config.yaml
arch: "resnet_bottleneck"
model: "image classifier"
dataset: "Sentinel-2 satellite tiles (TerraMesh)"
train_examples: 145000
image_size: 48
crop_scale_min: 1
horizontal_flip: true
translate: 0.06
targets: ["main land cover"]
num_classes: 9
norm: "groupnorm"
activation: "hardswish"
weight_standardization: false
drop_path: 0.1
depths: [4, 8, 4]
kernel_size: 3
stem: "single"
avg_pool_shortcut: false
widths: [192, 336, 576]
mixing: "mixup"
loss: "binary_cross_entropy"
init: "kaiming_normal"
residual_init: "none"
optimizer: "soap"
beta2: 0.95
lr: 0.0017
beta1: 0.95
shampoo_beta: 0.95
eps: 1e-08
precondition_frequency: 16
max_precond_dim: 1024
merge_dims: false
one_sided: true
adamw_lr_other_params: 0.0016
grad_clip: 3.0
steps: 7400
batch_size: 384
epochs: 19.6
lr_schedule: "step"
warmup_steps: 370
weight_decay: 0.0
adamw_weight_decay_other_params: 0
Rows from block 13 of a small image classifier, named by matrix and row number. Rows with one number belong to one channel. Each number is 500 + 25 x the weight over its row's rms, rounded and kept within 0 to 999. All counts start at 0. Numbers have three digits each.
After each channel's rows are labels from the 100 images, of 14848, where the channel reaches its highest value: "top examples" is what is common among them. Only what is clearly more common there than usual is listed. The data: Sentinel-2 satellite tiles (TerraMesh).
# convs1: 3x3 conv (model.blocks.13.convs.1.weight, 144x144x3x3, each kernel summed), inputs 0-47
# convs2: expand pointwise conv (model.blocks.13.convs.2.weight, 576x144x1x1, transposed), outputs 0-52

convs1.87:432512502522479515479507501496502504501499503522522471510505505486535488450520474466518560528514507501480471474496489476506550500483448485485483
convs2.87:528519500482497460524540516494551428508499516478497542470509497553536544504514490549549527519497482491458502506517520494542521526510477527484524513486484505556
top examples: trees

convs1.135:462469475460461504482457484495484475438497477497480442497498493511467466487493479548508515503516503530508504513507477490479478517494501489512520
convs2.135:506454478456515501553533488476511510478508502481526515526487529520528520536503506457505491478499486521500484495495482471483471481549480466495475490510472484524
top examples: bare ground

convs1.113:466455437489516509468548523509481480527446499467449469499477477485508463458505442479451506497470468483531493472482482458533515487512483531502505
convs2.113:553495456516473509483530537517503507492502517519510529486494493489466515506484511531510493506443526497473499507530487514525510495477466457483475531503482488524
top examples: clouds; main land cover: water

convs1.38:513487496523488496468507500500484463501479465510469491438483524497448539482505473461477486496506471514458519492487483510542484484492500515489450
convs2.38:495487554534505462487544528498549527523486501513544507583525569465454518521487532497508515501535520535535517489517507505485499498487506546525524500481507490510
top examples: built area

convs1.1:475486480482514529477538506545541526498507467522477487476517520459459481494530521497476512497501518460510472491514535506517516512511473527489497
convs2.1:458510544514515484455514474535493465501511506525469492481486449551477540438505484507501467501504432464475513548490502484507494525498475469524510518535510526484
top examples: snow or ice; main land cover: snow or ice

convs1.53:534492501543475464518455468477500507459516516518578523548469469573543495525461494481503470473510479499471516537525481488465475490491484505522482
convs2.53:508477528484562525525467528494473495510524493493485477500494477511540501476467498496489502512492572490549514463468524519542499496530485470506488507527465560497
top examples: main land cover: rangeland; clouds

convs1.31:518484497466506530469530523568531531476507461514490497488523534487453503479521497485488489482486504476500508505517578494515493498507466489516471
convs2.31:466479494482501502503518493554531483468520490497518492472520493504514525474504469474497485502492417482481503519526511537457526475505522498496465502543513508488
top examples: snow or ice; main land cover: snow or ice

convs1.22:509492476517507511480533512496488517504515536490503515503493493514554461475503487497516484492500493529504514479515486496493470486461531479478479
convs2.22:488532536439519477497505475508496483478475518516498481491476513476509480478459495530498501509510497515446454473461491505475484494482502518495524502531439529446
top examples: crops; built area; main land cover: crops

convs1.100:509519505491502500507522549529504540544502523501475565498496493476494504501470525456481498486444498457499474463499522517520508482486486527499490
convs2.100:493514511535518499504517520492502431530496529475495510510470481528470533493472456495473458467516471492544503531505512478485473513454459483479514491460494515512
top examples: main land cover: snow or ice

convs1.32:531525495476478502480537519545514521472524525470485497508529532490495495520511528512521530522546523474512547564503537502499530477498490472493540
convs2.32:503463504510504547514502496508490474508461516476502507463516508493521511519482502512505503497504462525467495487503492478499525474542532490498473491495537526505
top examples: snow or ice; main land cover: snow or ice

convs1.116:491453451482509524481547495495498505514426469530497478495478509492510517472533479460485496502459495465508479476486480451528509492485501555485497
convs2.116:524487535453537521501509524523471495483507484547538435497440532494498480455515460479496499499520483506502507491522492516512531548543477538482468501501442517486
top examples: crops; main land cover: crops

convs1.92:496507541468510472496486489491490491487498496462534529544483524512526528545458486432470469490449488479474504486476466523478502476495490517511480
convs2.92:452459494544492486490537498514519474473495519483532493485501482454455446516495503504543506523453462521497502449489459487494468495505459479525489506546510477495
top examples: built area; main land cover: crops

convs1.104:477475500467491493476517523505509524472489512478512517525518508501501530522496504440534509504458507445489517507473473475479527489503451486500475
convs2.104:482527476534544494493510512502526507490470467487537479479498479480447530484501494508478501481475473477495487502499512497481528526478525462558469530486493546519
top examples: snow or ice; main land cover: snow or ice

convs1.24:538549561497524500488504501479492495529485498490517555485475494555514495564486475498467453482495486492463492497511487560478469482508517472492489
convs2.24:500465475510489506463469522494484464505508499527485510483509536496533520518524446515486528463483510494473522458493492482494486488504491498460475476456469478500
top examples: flooded vegetation

convs1.126:488489500465480528525506491482503479496475507493469495474495506480464544473492474484432518537505477524509477523454513467496505483498553448467511
convs2.126:525480515518512511526478505490489497522489516496465503510495501469491520518472486470487495518497480534512515492477491500487453512518507511469477507462550481548
top examples: built area; crops; main land cover: crops

convs1.105:493479502513463472479450480494493504481468485489524486504478488503486492503480516424490436499470504425507471521507480468487511526469490503507525
convs2.105:499534509511518526478493499494472517518507516458455504476509508510500528518501469503507468485468463480533510510484478473496495490529499556469515533480450469462
top examples: flooded vegetation

convs1.72:490482519531519482487514536491500499480484515503518479507507482519535463450501508525455481438493457472504456474499512494506537498561517492488482
convs2.72:543510510516485447478537492495457481473454481496526466498512481540479531535584481532517533552496502491504482494469493486551504539492509575511450492490492504496
top examples: main land cover: trees

convs1.66:504476473468470452477503491496489513467518493514456468480467554488492525467493500532477496548487470496526514499526464447510487497454512470473487
convs2.66:529506532500505511479484484494474524477475483514490515483449549479545521494499475533508514433515512509534502510487474530468530520503494527484513547551521482519
top examples: snow or ice

convs1.107:491502535500492477491481508521507529516477505497497523497466488509501524487455474414452468469458466425479480499484484477474525500493469461469507
convs2.107:480478525493490468517468490537498524478481488472529539497490492464502516545522513485501461497488532525525524476511507477539494505507459529528524487501520511473
top examples: main land cover: water; clouds

convs1.10:476514552460515537470534511532471482506496492492478500472545523463455467553546535514472546501542527481505463489472508513505497470490507487478510
convs2.10:473513508496518568514504530492496507512444506497489487472520482496492509487513521488509506444488529540592488517480534520536479458480449506494527511489487483550
top examples: main land cover: rangeland

convs1.73:473534497500471476481501481482476464449453491490471446471500482505495477505495511537498523470500532462521539477509454514487490528505521528520477
convs2.73:550458481510493516496472503444498509480480517529481498541487545519465472539470479503521482513488530455536523494491482493463503505510501535490510517457428515482
top examples: water; main land cover: water; flooded vegetation

convs1.65:469496482481506492514498504478489517432470482496495451473495516515467475482512468499493460503474469464554479503510499484488503529489540527541560
convs2.65:491516516460497496535464457513485501513464477513508491501471457485495478496529451499460483468497480505494488554510462511538502480494471471465518492444464499500
top examples: crops; built area; main land cover: crops

convs1.115:497476442487523547503533526518524531531518485534492486498471504495498477463491497501501488523498507486492507500538542472527528521494463528513513
convs2.115:504557468484560491513524507492503518518537482492514489437493474484502493426451494513512543510532466494509514498485485493493485509499482478513477529508498519477
top examples: snow or ice; main land cover: snow or ice

convs1.97:534549521455492485496530494518473474508519566492480511492520503513507459514497540504502541492544527462513481480498488535484512472456492502479506
convs2.97:488531511503475508498487480512480513509500472487505474538537456506501460491485512555527464469505520514493450509502455478507470494502471522500485476514478479502
top examples: bare ground

convs1.52:534476489556514502523510520511537530513509509507512531533535517499498558518497508459556529536486540546432537502541493499502517522516479509546487
convs2.52:507539527534520545503501506505493488527495469515481475448459491516473501490536478511529532476476509470546526530494492489466469521453469511487543479453494509497
top examples: main land cover: trees

convs1.99:544541536474469503475516499521517511485480500508533516520492492510511533559469509451489489508477513423464499497494504553510505489486489490495508
convs2.99:486485516462482501514513497458515471521516508526488538492507547513511493460505518461525464479519514526511452457438485480518488563497495510532499494473472541566
top examples: clouds

convs1.48:514531523487464482482475476506497487464510480496544511532503518510514498539490512493501498482508526517470541514541470556490486523480498482523448
convs2.48:553502492476487488520486497479515501503512494522524517533517511492508532481535505534538501497522529539515505480535539520452539537502534538496500498454521468509
top examples: water; built area

convs1.98:485439494468486495481546504530523541495466481501483508542500520503480502507512522467475473497489511439501533484499488481513528508501445516499516
convs2.98:454485488508553523491480516495453519470478517485511509470521500523496492466481479496518478487485514456527533487479498500527519512490493491493464460482500495496
top examples: snow or ice; main land cover: snow or ice

convs1.16:549498455475495486486473484520507511516535514501540467499498461524503487543464516536496441521550487571493500536560487490491497517456534507532507
convs2.16:507449496488516535534486509499483524489515551481486472462527481489521502470504520482492515481472501497527496531457458501501483511511487558511473520488485515498
top examples: bare ground; main land cover: rangeland

convs1.23:470453493443519537468552543527502527493501487530463489448506521497465481484530479516480474488481461477552520441490533472511459517512496480457488
convs2.23:498471475486502532516510506484511503511450472466505509429530500482534497418468475466495490514492456511520507517531498511519498499520502508500478510521467503524
top examples: snow or ice; main land cover: snow or ice

convs1.39:523513526503492464497485507492493498481491511491543514513549551484498571517527536507553518566511513446470554513485500527488503487508470471470499
convs2.39:539528477502506486471477516447530485467501462509510474511466498478506486517520495467489454517447484484531506486499528516508527493474500480471505493488497514505
top examples: crops

convs1.14:483490520472506473464476503504498518508452491486469507487484500512504523516470503467477476525500481406537511504520499487497474529493436485523527
convs2.14:527520466499477516537474488462519533498544492509514450470498464512522487451501480512481525470483488530501512536496508527511487476518509498489502442472559499517
top examples: main land cover: trees

convs1.86:546485487518478496502480468463483473503537461505545537522474518503488500510474506526496441484512509510461557518536483511488468507486520509512487
convs2.86:495484468439466442474555531503512510548512499455508509480526477495521546485468497501500492493516493542514496467492505527513488489521485511515531463498513485512
top examples: water; built area

convs1.132:484503467478524538518546506510516497520522465496439508474512504457470485475523477493480489518513497519535475515532542512535500513523530555500506
convs2.132:495516507515477512492476515506512488492546527464534548487524452477482456443519517481527528516510486499525490479540466496501505488531522491495482501514503492508
top examples: snow or ice; main land cover: snow or ice

convs1.111:476433461493498518508524516536533521543479481534495530550509507537581497487517515476526509494504495474505525518530493455510513533519496533537486
convs2.111:536523489478512493521505510465541464492471521502480482506522432499432495435507490553492496448474522505478506494520510532528469535557498466520512509450494494524
top examples: snow or ice; main land cover: snow or ice

convs1.109:487539520494505466498470490489468494475524541499498466454497503503469433523491518529509476517526514457540496522502482553472487524490499473490550
convs2.109:553512492498503479488513474469491510511445525472519500453492463516481477464486503500451507502502523506480498502496520490511533530501538489508496493508555508495
top examples: water; bare ground; main land cover: water; flooded vegetation

convs1.118:497521480513545508480518518513519548488456529491498511505503498501514503534514500463495501486461519439537501514456538523483512466519464524486494
convs2.118:515494498484505467498517499540483498548487517483467490473536485478506512489483501468460467547466493484494506468497483518452485518487523469519502478521498504503
top examples: snow or ice; main land cover: snow or ice

convs1.54:504467521472482519506546537493490492499480501521445491478518492481522492506512532552496516529488528494543514471460483497509528459517528506467512
convs2.54:543520506489483485503437475491505510523471537506504515490510486446488495510505499541520486462479520527497479465490462475531524520526492497478506495433500509537
top examples: main land cover: rangeland

convs1.83:494502496490488501472483482495485475456498524516472459497477489514473430502500510510491471494529501476467506491484497463459484496491483472480498
convs2.83:501485476507519515484506484533487472507476504468475498523500494490525490522548475489449477481480569519493462510476489526488529503516524501498470487489481498528
top examples: main land cover: water

convs1.56:529491493506500547512510505516515514556542497537510537526473512466545516456494488483517492531506495488527510526514555527526518519497524510516502
convs2.56:517489514480502476506487516500507516524488511509496510508511489475508493403417533499489509502504491503470527505504479512497516515485497481507513509485503523513
top examples: snow or ice; main land cover: snow or ice

convs1.112:486480476480514526482546551523514561550504519525474530471517484475440479481519520502507517503523498500524467494510513453504485505474489492473501
convs2.112:512465479410539523484481511491489458512495465515496440446503473484485539528496526489472444507510450490531489452517461530476516480498493506515497504540536447473
top examples: main land cover: water

convs1.119:487484456524502497514490510494514504524510476498484526509493478464530517520524496530549525525544544522496528509518533527510533489536517513509522
convs2.119:483445510515542507519516539488521471495494504511519520532507518495483470503557505485512555488497509539502494493528518538418544497467461518537466528494507507507
top examples: bare ground

convs1.142:492522503508511519563457473473520504526509481470513526586519477529544494523477544508492531491534510561447518538525491524509492523496543491507485
convs2.142:518527469467543483478473492507531477497464509513508473531505467503486539508491467494458484483468490524470560416492522499461509467487493467504532509521484509525
top examples: bare ground

convs1.69:494489452474475490509501498510530497481446460545490487529504501523493480526496530515484460528495503481542567541565453483503519533466517502539547
convs2.69:529540503508513536498488468523483497474476533522447533501483464478475487481492504482490506462442556471495492566521491513499476489489492471488501504519481481486
top examples: water; main land cover: water

convs1.106:515519528489488461542482505483513537515505520471478534507496483532500506529458477488481473479481503496490503511488484514493490457470494505500479
convs2.106:457496467452501531530513512461462495513498482511491524510508525497442513534412528479465454500488486497505507484467497468465472490512522503479510583492480494479
top examples: snow or ice