Weights of a small image classifier.
Model: 2.71M parameters, arch resnet_bottleneck, norm groupnorm, depths [4, 8, 4], widths [192, 336, 576].
Training: soap at rate 0.0017, batches of 384, held-out accuracy 80%.
Data: trained on Sentinel-2 satellite tiles (TerraMesh), 145000 training examples, 19.6 epochs.
Rows from block 5, named by matrix and row number. Each number is 500 + 25 x the weight over its row's rms, rounded and kept within 0 to 999. All counts start at 0. Numbers have three digits each. After the name is the row's rms in percent of the matrix's.
# convs1: 3x3 conv (model.blocks.5.convs.1.weight, 80x80x3x3), inputs 72-79, a 3x3 kernel for each
convs1.0 090:512480540480489557497556580522494554470505516519519476522470509512457561514479490499491490491525503477505530509490472509530511513464509506520503458528515518508488479508512444483523506498511503474518476542484500507516
convs1.1 092:460526479562503506486518529493516497559509495457481529534464511485528509494523473491458501483537510485535466491475514492523533472496529506490491484506491443540491463494532521488518500531506510487492487464496480515524
convs1.2 099:482502521511539466506490510516528487492519541499452487525534530493498502490482503523483507458526448507590509502524472475503506538507492506499537479482485451500477553494509469491475495515471510502526466493509540502481
convs1.3 096:455453485505460478518485504482514473525535504495481502514483501467517490548512524526493547522491518521495539499496538498501489484463509507521516460493512492524512516517557491492493513531523525493502498493483477548515
convs1.4 098:525473475472494473517467484536504509486534549545522598488457496474499460518491471506499507535519470494505493475448501477512487503481500543477492490476490432544548499505512498473466485528491485511560523495462505533607
convs1.5 104:504534539532491490524492504548512537512491522516477503476493473456515483478524522469469502465555523524524481490466506477476475506508521508504495498500517543518514493509492492552525490528487466472502466531526540531530
convs1.6 101:474488506523480515498495464488524530521561530464495541499475534485528470452458500521517522464499488515475490496501510476490479472499492509512508531519473536525494518526528485530517497497520517506485516516440509457493
convs1.7 111:487475493462524457504519490529506470447520495502516558497511470526477473469510504522472519496496477554487477500472509515493522483484524480488477509521496463549505490491486499443483498454530535517494527487472515474541
convs1.8 090:541533518557510487517519524458534487516480454513470507509510511501499515472512496520468479535502501456455509552489481494518500476536479522445506483507521497447516501495477486542502485450472498519481497522481512475499
convs1.9 119:494487483515489456475510485509517488508470491507486484512482489467475498483521516518486499465499536507506532482478490479481520452510514506493490540475484554472519477491496462502511491508518485464502454520558428531512
convs1.10 088:491501516528513504512531507462490465467493512504494465537513479473492533496500535483510499484515461485510478508514510513487468487457503514474493531502540534499457480490501443514485481468468486492509447471473470450483
convs1.11 087:485518478528521496534512517484529490522503503508474464504500507484504527479499488496523524512462516481466493517502487470483556503515504534477466484543539501456476522516515523509528509496509486497500523538500485517484
convs1.12 093:521493486504474478523498504487480479491518438472476480500543534514486555474494494544463503501470513499514478480503545482469530487481538469497503524498511487505502497504516497448508498504488490483477493492537510549484
convs1.13 091:523473464486490519478521526518472490491496526509473501467464482502496465524495478485528480530520487471487499490539483482566538489517522522480451490516453488472502469510489494495484510507498494540527493569550533532481
convs1.14 095:519544509506550494492500476516489446472499475533480470541524512498495474518496516500517478442504519504474489517502496442515462517520533526527522490448552492500518506492483499516508518477497473492497463519507520500516
convs1.15 101:491495493514528471509505516452497457477500512509482490516476481492484496522567524478528542534478526528511514483546538457470551485474513478536520484503448522511506494531516497490510475508515463519513522492530530506488
convs1.16 096:529526447474524558532467487505506479470508492498495492494508540493464497494519548493507484536517479528468520486499514547497451481492500502526480479495487527511497496490494498541490454523503511516473519487540498489560
convs1.17 098:487482500484494467484517519534476485482460517476462489516490496574517488501544475496491455505528546485510514480478485504507501458528528488459480486506501514524501488527486491481518544487459511481492527546474470534515
convs1.18 090:532528540513502555489459523538481488520470518489488499500522488476514523500554491481572481475558527503474500474468500523507487445488465492504520539477466487490523560501551463552506472517476484494470470523488484483575
convs1.19 102:528511500488503489517526467494504470520473535490512515494458522505475486512505541486497507483489510514472466492523477525568505509514533488493498476455491510490486507476516529506518471439508509504481478524502451480487
convs1.20 105:492449520481534488466452476513488505440510488495496534513521483486497527499482489513548531495469489513465508497536473566480459474504527509480491475491461482485504517539521500493454461554467475509515499502550485566503
convs1.21 093:527507529529511512512511488512492494527494494550521530504499512507502488459472491519541475503492506495480487533497468487465463505466476476506479497506501509493499533483520489469495504467490568485508460491527534500478
convs1.22 100:508505525533532497471491508467488487485476528498524532493478545527519484541514476522524510520506491510492505483472471489474499552545482508468512484510479458528528514503492507477495511481473498474507499500492500529520
convs1.23 091:504532514502508505497516485529523539504461524527504509510487449500515500506516467506546464529515512500536489512488469482497528519472455527506523507481500521490513547535454570531486460487457506531532510500529542509482
convs1.24 100:544522503508481494512546486503489523483503516495482490471502511508499543508498514469451484546547508554507479525496502539537482469500493477433499467518461484494531483524464500536483497513510503516475563539516523510532
convs1.25 101:515484458549491482501507486502502487490495498499477522468464522510486510486532523479524490499547533498503500516527470488538507479512525485530516507513505512495516491531490547481460519507515492543513519558528491506529
convs1.26 093:511569548515484509502440484507520525523512469490470494477454515491461475468495495491442467494457529504528533520481449491468473505515497482498529518460527510508490496449487518496495493481488529436468541520522484530540
convs1.27 096:508539503523519452511525461540490485515528472519488459493464462527506504547475521507439495458531521499522497517487486483460495505484518470494484456447524514450507497470491509497466512498484464498477464537512487510480
convs1.28 092:539491510511518533525506508511494550492497481522513481532499505518482518491448515476493502489527499539531549506473489494493541474491524494491521475518513525511468524521516516539498531533519483507494487520468489538495
convs1.29 113:532476501528480504517527517479484464517524497467458473531514512533469491520489497504483502531442483500509487479531517487481487491523483473512521508507502470475518509493482491497488481497510510500514564496502465474446
convs1.30 100:539552579491479510505476467511513498465482545483508524484524521491517552516535490540477516542511505498518506522475471447547482476515487530511487521553508525511487514584506523541510519512527502508486481477507511471491
convs1.31 113:488498470505486514498580545512503521530499500467471464486492480478504490524496534488470525493544507540465467500536519517519448507455461525522498478528525529451516464497493506473527501512511479504494505494468506475492
convs1.32 109:496502486488488479483481500482494501497458507482510505516476477488503533467466508546544493493504456517459465498520483496485473511497491478485504437487505514550511504528502488478459487464514520572509505508459547439457
convs1.33 103:491495518467492554509493536511460510516461587544521495494523499525484480473491542514538458524477459475506509470538498477501470485472519478488502473524498515535501527511487493474468473467459490474481483479500459530463
convs1.34 096:478525491502537508539505469484531498507487458529513498519501486503505497504492530501517498496515490544503513517545499533511515494459544537512481512520479543477470509483494537547479553499508515489523501492547487536455
convs1.35 098:478476491469523520481472501469437516524479489504496478447535484497495493455531497466506532512509489528518530495506509525533487481487531448476506502511520541489538444489496478490514486484522542485509514488491506491505
convs1.36 102:525489494507494506516525487528496508478497472488474459476465520503547498501504520484503507519511480492505466510477522489496497468520512494484475485525532513521489470484489561519483522480497555515540545502427469466475
convs1.37 104:505484511513466462507490510507536480472475557487535477498518498529513483480476488524490491537533480520479477499514499522525499452462521486473491487528503496483429511477481526510501512463467498486500541507496530501512
convs1.38 096:502536481499491471516522508512475476503480515493498523494500518493498510445499494472479478513503482507447439509497483489527494498506503503480461518491521550501507470472486522501451448468473482488501479506529517500489
convs1.39 110:518496482539516475455482491514477440500550493447526507494544468491553513479525470523498488503487514483494496493483487520500482472500501512529519524519482476465466486483483493517537493499522524462507464483544493472516
convs1.40 095:486488436467522494501480478488482491478480465509471498530523513528502490512484488416473501513517527514527512506499475480497503528514514494520467491520552497501521521529522519509549481484528511506477522485499449508488
convs1.41 103:546495498487478492500507492529487539491488476480490489479501512476574503512556500459532484505539537512518519501511494530510470515493476479489493465495477502548502492528530450557504538508510509478487512485481501497467
convs1.42 100:447483514521511493464508471524460484484516479505496457501538527475518474487480515521516496493491498454502504520512509460529565515512514539537507527509536519485512498529523436482510465437498525476483488488497551518523
convs1.43 099:495515490510506504522524538472512529511524478479516521503459485527502541531472490498488516459523486520514508511495478513503496533521505492506516546511492547503541528510557487491494482549547497475506498474487471535496
convs1.44 097:524482508483538540490464490494518483451504522467471489533446523525545506517486525506467491462471507546496472499517517542493490516551513452482495508520472519480503499494513466541526522472516470497453448508517517514492
convs1.45 100:506522496495514524547447511484502494490479504489525483507480508488481452520534460547460496494494542491461529509477492528493518533522478474521565559472508476544484525479474479495512522469489493489482498496520494460507
convs1.46 099:499527531526509506483524478490479529476481494505503503506485474517524483535530447530534507470505515510571477463498536493444516528502512482484523490490504475551505506530575510548492512552501488470481463487556478485516
convs1.47 088:487494508495513530524528480486496496474481515461447522484467517519517477499507473524472487517495512485452436445485481496523507519521479477472511481500518497534521460510496474544506508561500514433496502480495504481512
convs1.48 093:493523515519497554485481490488504496473448505492503465507514494519520485487487484512551491471465418497524502535523501490472490505523501504526493510464490488503494530512507533518457507491493502526513495488480478488511
convs1.49 107:505493513477504522536458509492518505512482503501475493506488555523488514507494521481500463515538500493504488486512467511515480471541505483551481483508496492489489502511477503514481487546476476503499504503468464590457
convs1.50 099:512489430503506506562512532484492478525467491491517442516535497510509495497539528515513471489489509474538515561460502515445481523529523475516479469503477490566550521530526477564475483524471504496488482512557498502481
convs1.51 089:479556479495477500472512475518503469483481519504476472496492490520505497521556548502482489500530529473502517561473489487523509497488491492522500441533513496486453533479459527524527485497525492477480460567507534484509
convs1.52 106:484500489477483516509524527458484539532525563469503478472513507480505504493476507457504487537544478486522483497470493524547489464485493526466487526462476523493451492462473498543485519490486490443495543550487507506484
convs1.53 085:516516519523433460474518538482498531483488537521520517459534476513514458509498502492512524514537503494530526477483515437505493487508503498525488471533505485537509489497487552498488508496529492485477490503497493520542
convs1.54 096:510481543521468485470455474467478520476497489474476497514545496515524533537510536470527536487493500540492461533507484483510519497491492520495553519488491465519487516495542510500477474535507482482527494501548517474522
convs1.55 095:483454498509464498456461497476516487456494490502459497469507485513479561514490478510487487531513498533528489458525521526526485508521472492489498517495506516507466489503477498521467495480515485481499498516485477515520
convs1.56 101:492492515486522476504441504521489493496453502506518489512490498499488506518563495536491483496507511464522514504473510497519479514520500482498522466488493496521520493498470430503482510509494521488465514529491512521512
convs1.57 090:523488468478474484511494487501527481525477467516514462499511459510494491488529524462498533493576504534486517502508515475509504453485562490494538489494420500543483493513494509538510489500480550499543494531552452467560
convs1.58 093:497551538524445500486474483501513483520485499444506492540503498485519493502518537490437507544533510484544491510492489506538504489526493469478568492504535495483482496517510490472451508512502493525490518527512468478457
convs1.59 097:545540497515493452484484516498474473519474488507512544510492486488503486489523515524452517495503530498539508471473490464501522519527523479487434536525521515568504501520524495518502485476496475501525492514516511546470
convs1.60 095:486514511464509503500505464499511489476492466515501478439483517497455494444445524459468463514504509467518531512454507554502519515508477540516501515492485441513474511505529505479492514557483491464531552501500464517493
convs1.61 114:506467527542512496493482523468520468504452504527485505515524450474482512486479534520526505481507483459500507491549469468512494517487481476537507500500520505456532505543459457535524535476491509487486517505462469552509
convs1.62 100:515459507557498523465511527510480478489488482449455498514530478518547519504534504491522524481563518527505491493516486472502522527506505496511485485506472508520478496535447489494522508542519532550516497451535477506549
convs1.63 090:475511520528512503507505455547530493504439523503500486454486510456552491533486489515478531527508524523493497506497507518495489515475527492474527479509517502535514514500516483489512521476523467482503517502543493501518
convs1.64 134:485503499488512482520510482514495500490504496484505493485486525509510472464486513503516449505484513522457519477519440507451525518445518515468498492538469501536513461547438512491548561411496503540499497456552541496478
convs1.65 097:461519457511545523472539511478482489498470460534463535492543474454535486478498470522515507575501491535457486486495540539463495535450501474500497488529527505518499517508532542498532518457486540501538527471500507491526
convs1.66 151:476496485534500527472504486491514474487485498509503477500520461510485502466507495497537507513525451489469525498509509466537423515456562477524513516467557508548471509494513481528459518469535462508539516529438504452537
convs1.67 088:492451505504499530546499525534514491479479503467495494482500494426540534464508467454487519492502517501505496501503441472516507481485491494505497506507513496479457495502525492474531517494481497495501518463520467521506
convs1.68 099:542506462510500518462530498505477500490457491547491492507490559500479489505477484478486477493582481464473482485488486485528484535491472497502468501496553497509483473519502460551482500477472476487508482543499494486519
convs1.69 095:475497568490523486486496511510549503483499499500476473532510497476481470486520498470465485476436549503491493525518502482521482496494499527448501510551515459474467481576467488511504524471522504484479514474500500486500
convs1.70 099:486530486497498433484516460505490500505506431520488444506468488508422538479474496451458514518469562480502526485474473471498501523504496516462503498498507493486511446456491496490526510481487519499530483528441517498494
convs1.71 094:473447464481472477509481492504491461536487475475510474514483487481515478509504477512523510467491547478470491512488587520462520503500498497472472480464520500486495483506465471496479485510482521527512526504506499493466
convs1.72 083:455507518497470504510523502485471486518463483469470491511529514512481491505493524481484520495518444509488498529479474521489517493454495521508511464470465490515527514457459493499496505529518488519520521508472518472470
convs1.73 106:457507474533494516513492479547512488477475509483500510466531468491485485475506492506460523503485474510570453476505539536460503498511496487522480502541517510536470517496491553469470507518485558490469485515482477479499
convs1.74 101:497486489497518503526491487493471502503508474464526475498523504479528482485504539492495520563493532467514503489526482536453516454523524497527468466500504487483480453530500534488524509487518506490549499515494474534505
convs1.75 110:515520509521517518489561508516516466489502517482518493519565465486494486492502534450568530466537523468463460469518531497481503502501479493553504527536478512485475500456516524478526496507474480475509470510541489550498
convs1.76 110:439489499480529490491508474470491506533481490501517465517498475505503500461494511484515545417476559529536579478504502487501527462486500491480465500441460506465533446488503525511508516544506542521509482501516495500500
convs1.77 101:522490470512463489524492527498529509509503470503503487489517486478554493454465481530468479498507492491485515481485522477542505487523463500559483543506477504488496494505481487520544458479481477518528541534537512525505
convs1.78 099:484495471519479490498506516508518474504474475474442457509477474506501460490479537501469487456495505457475520448468499455503529488504467531488502543531466499538452477510477504514520466503528527519494487486518499511493
convs1.79 106:522499480509465476489464475531512498497502519474470480501531522537508524482469485507504502548525473525542493439445505504508487462541524532541462520537479487459489482528527506502509479494501451490486489474457502520480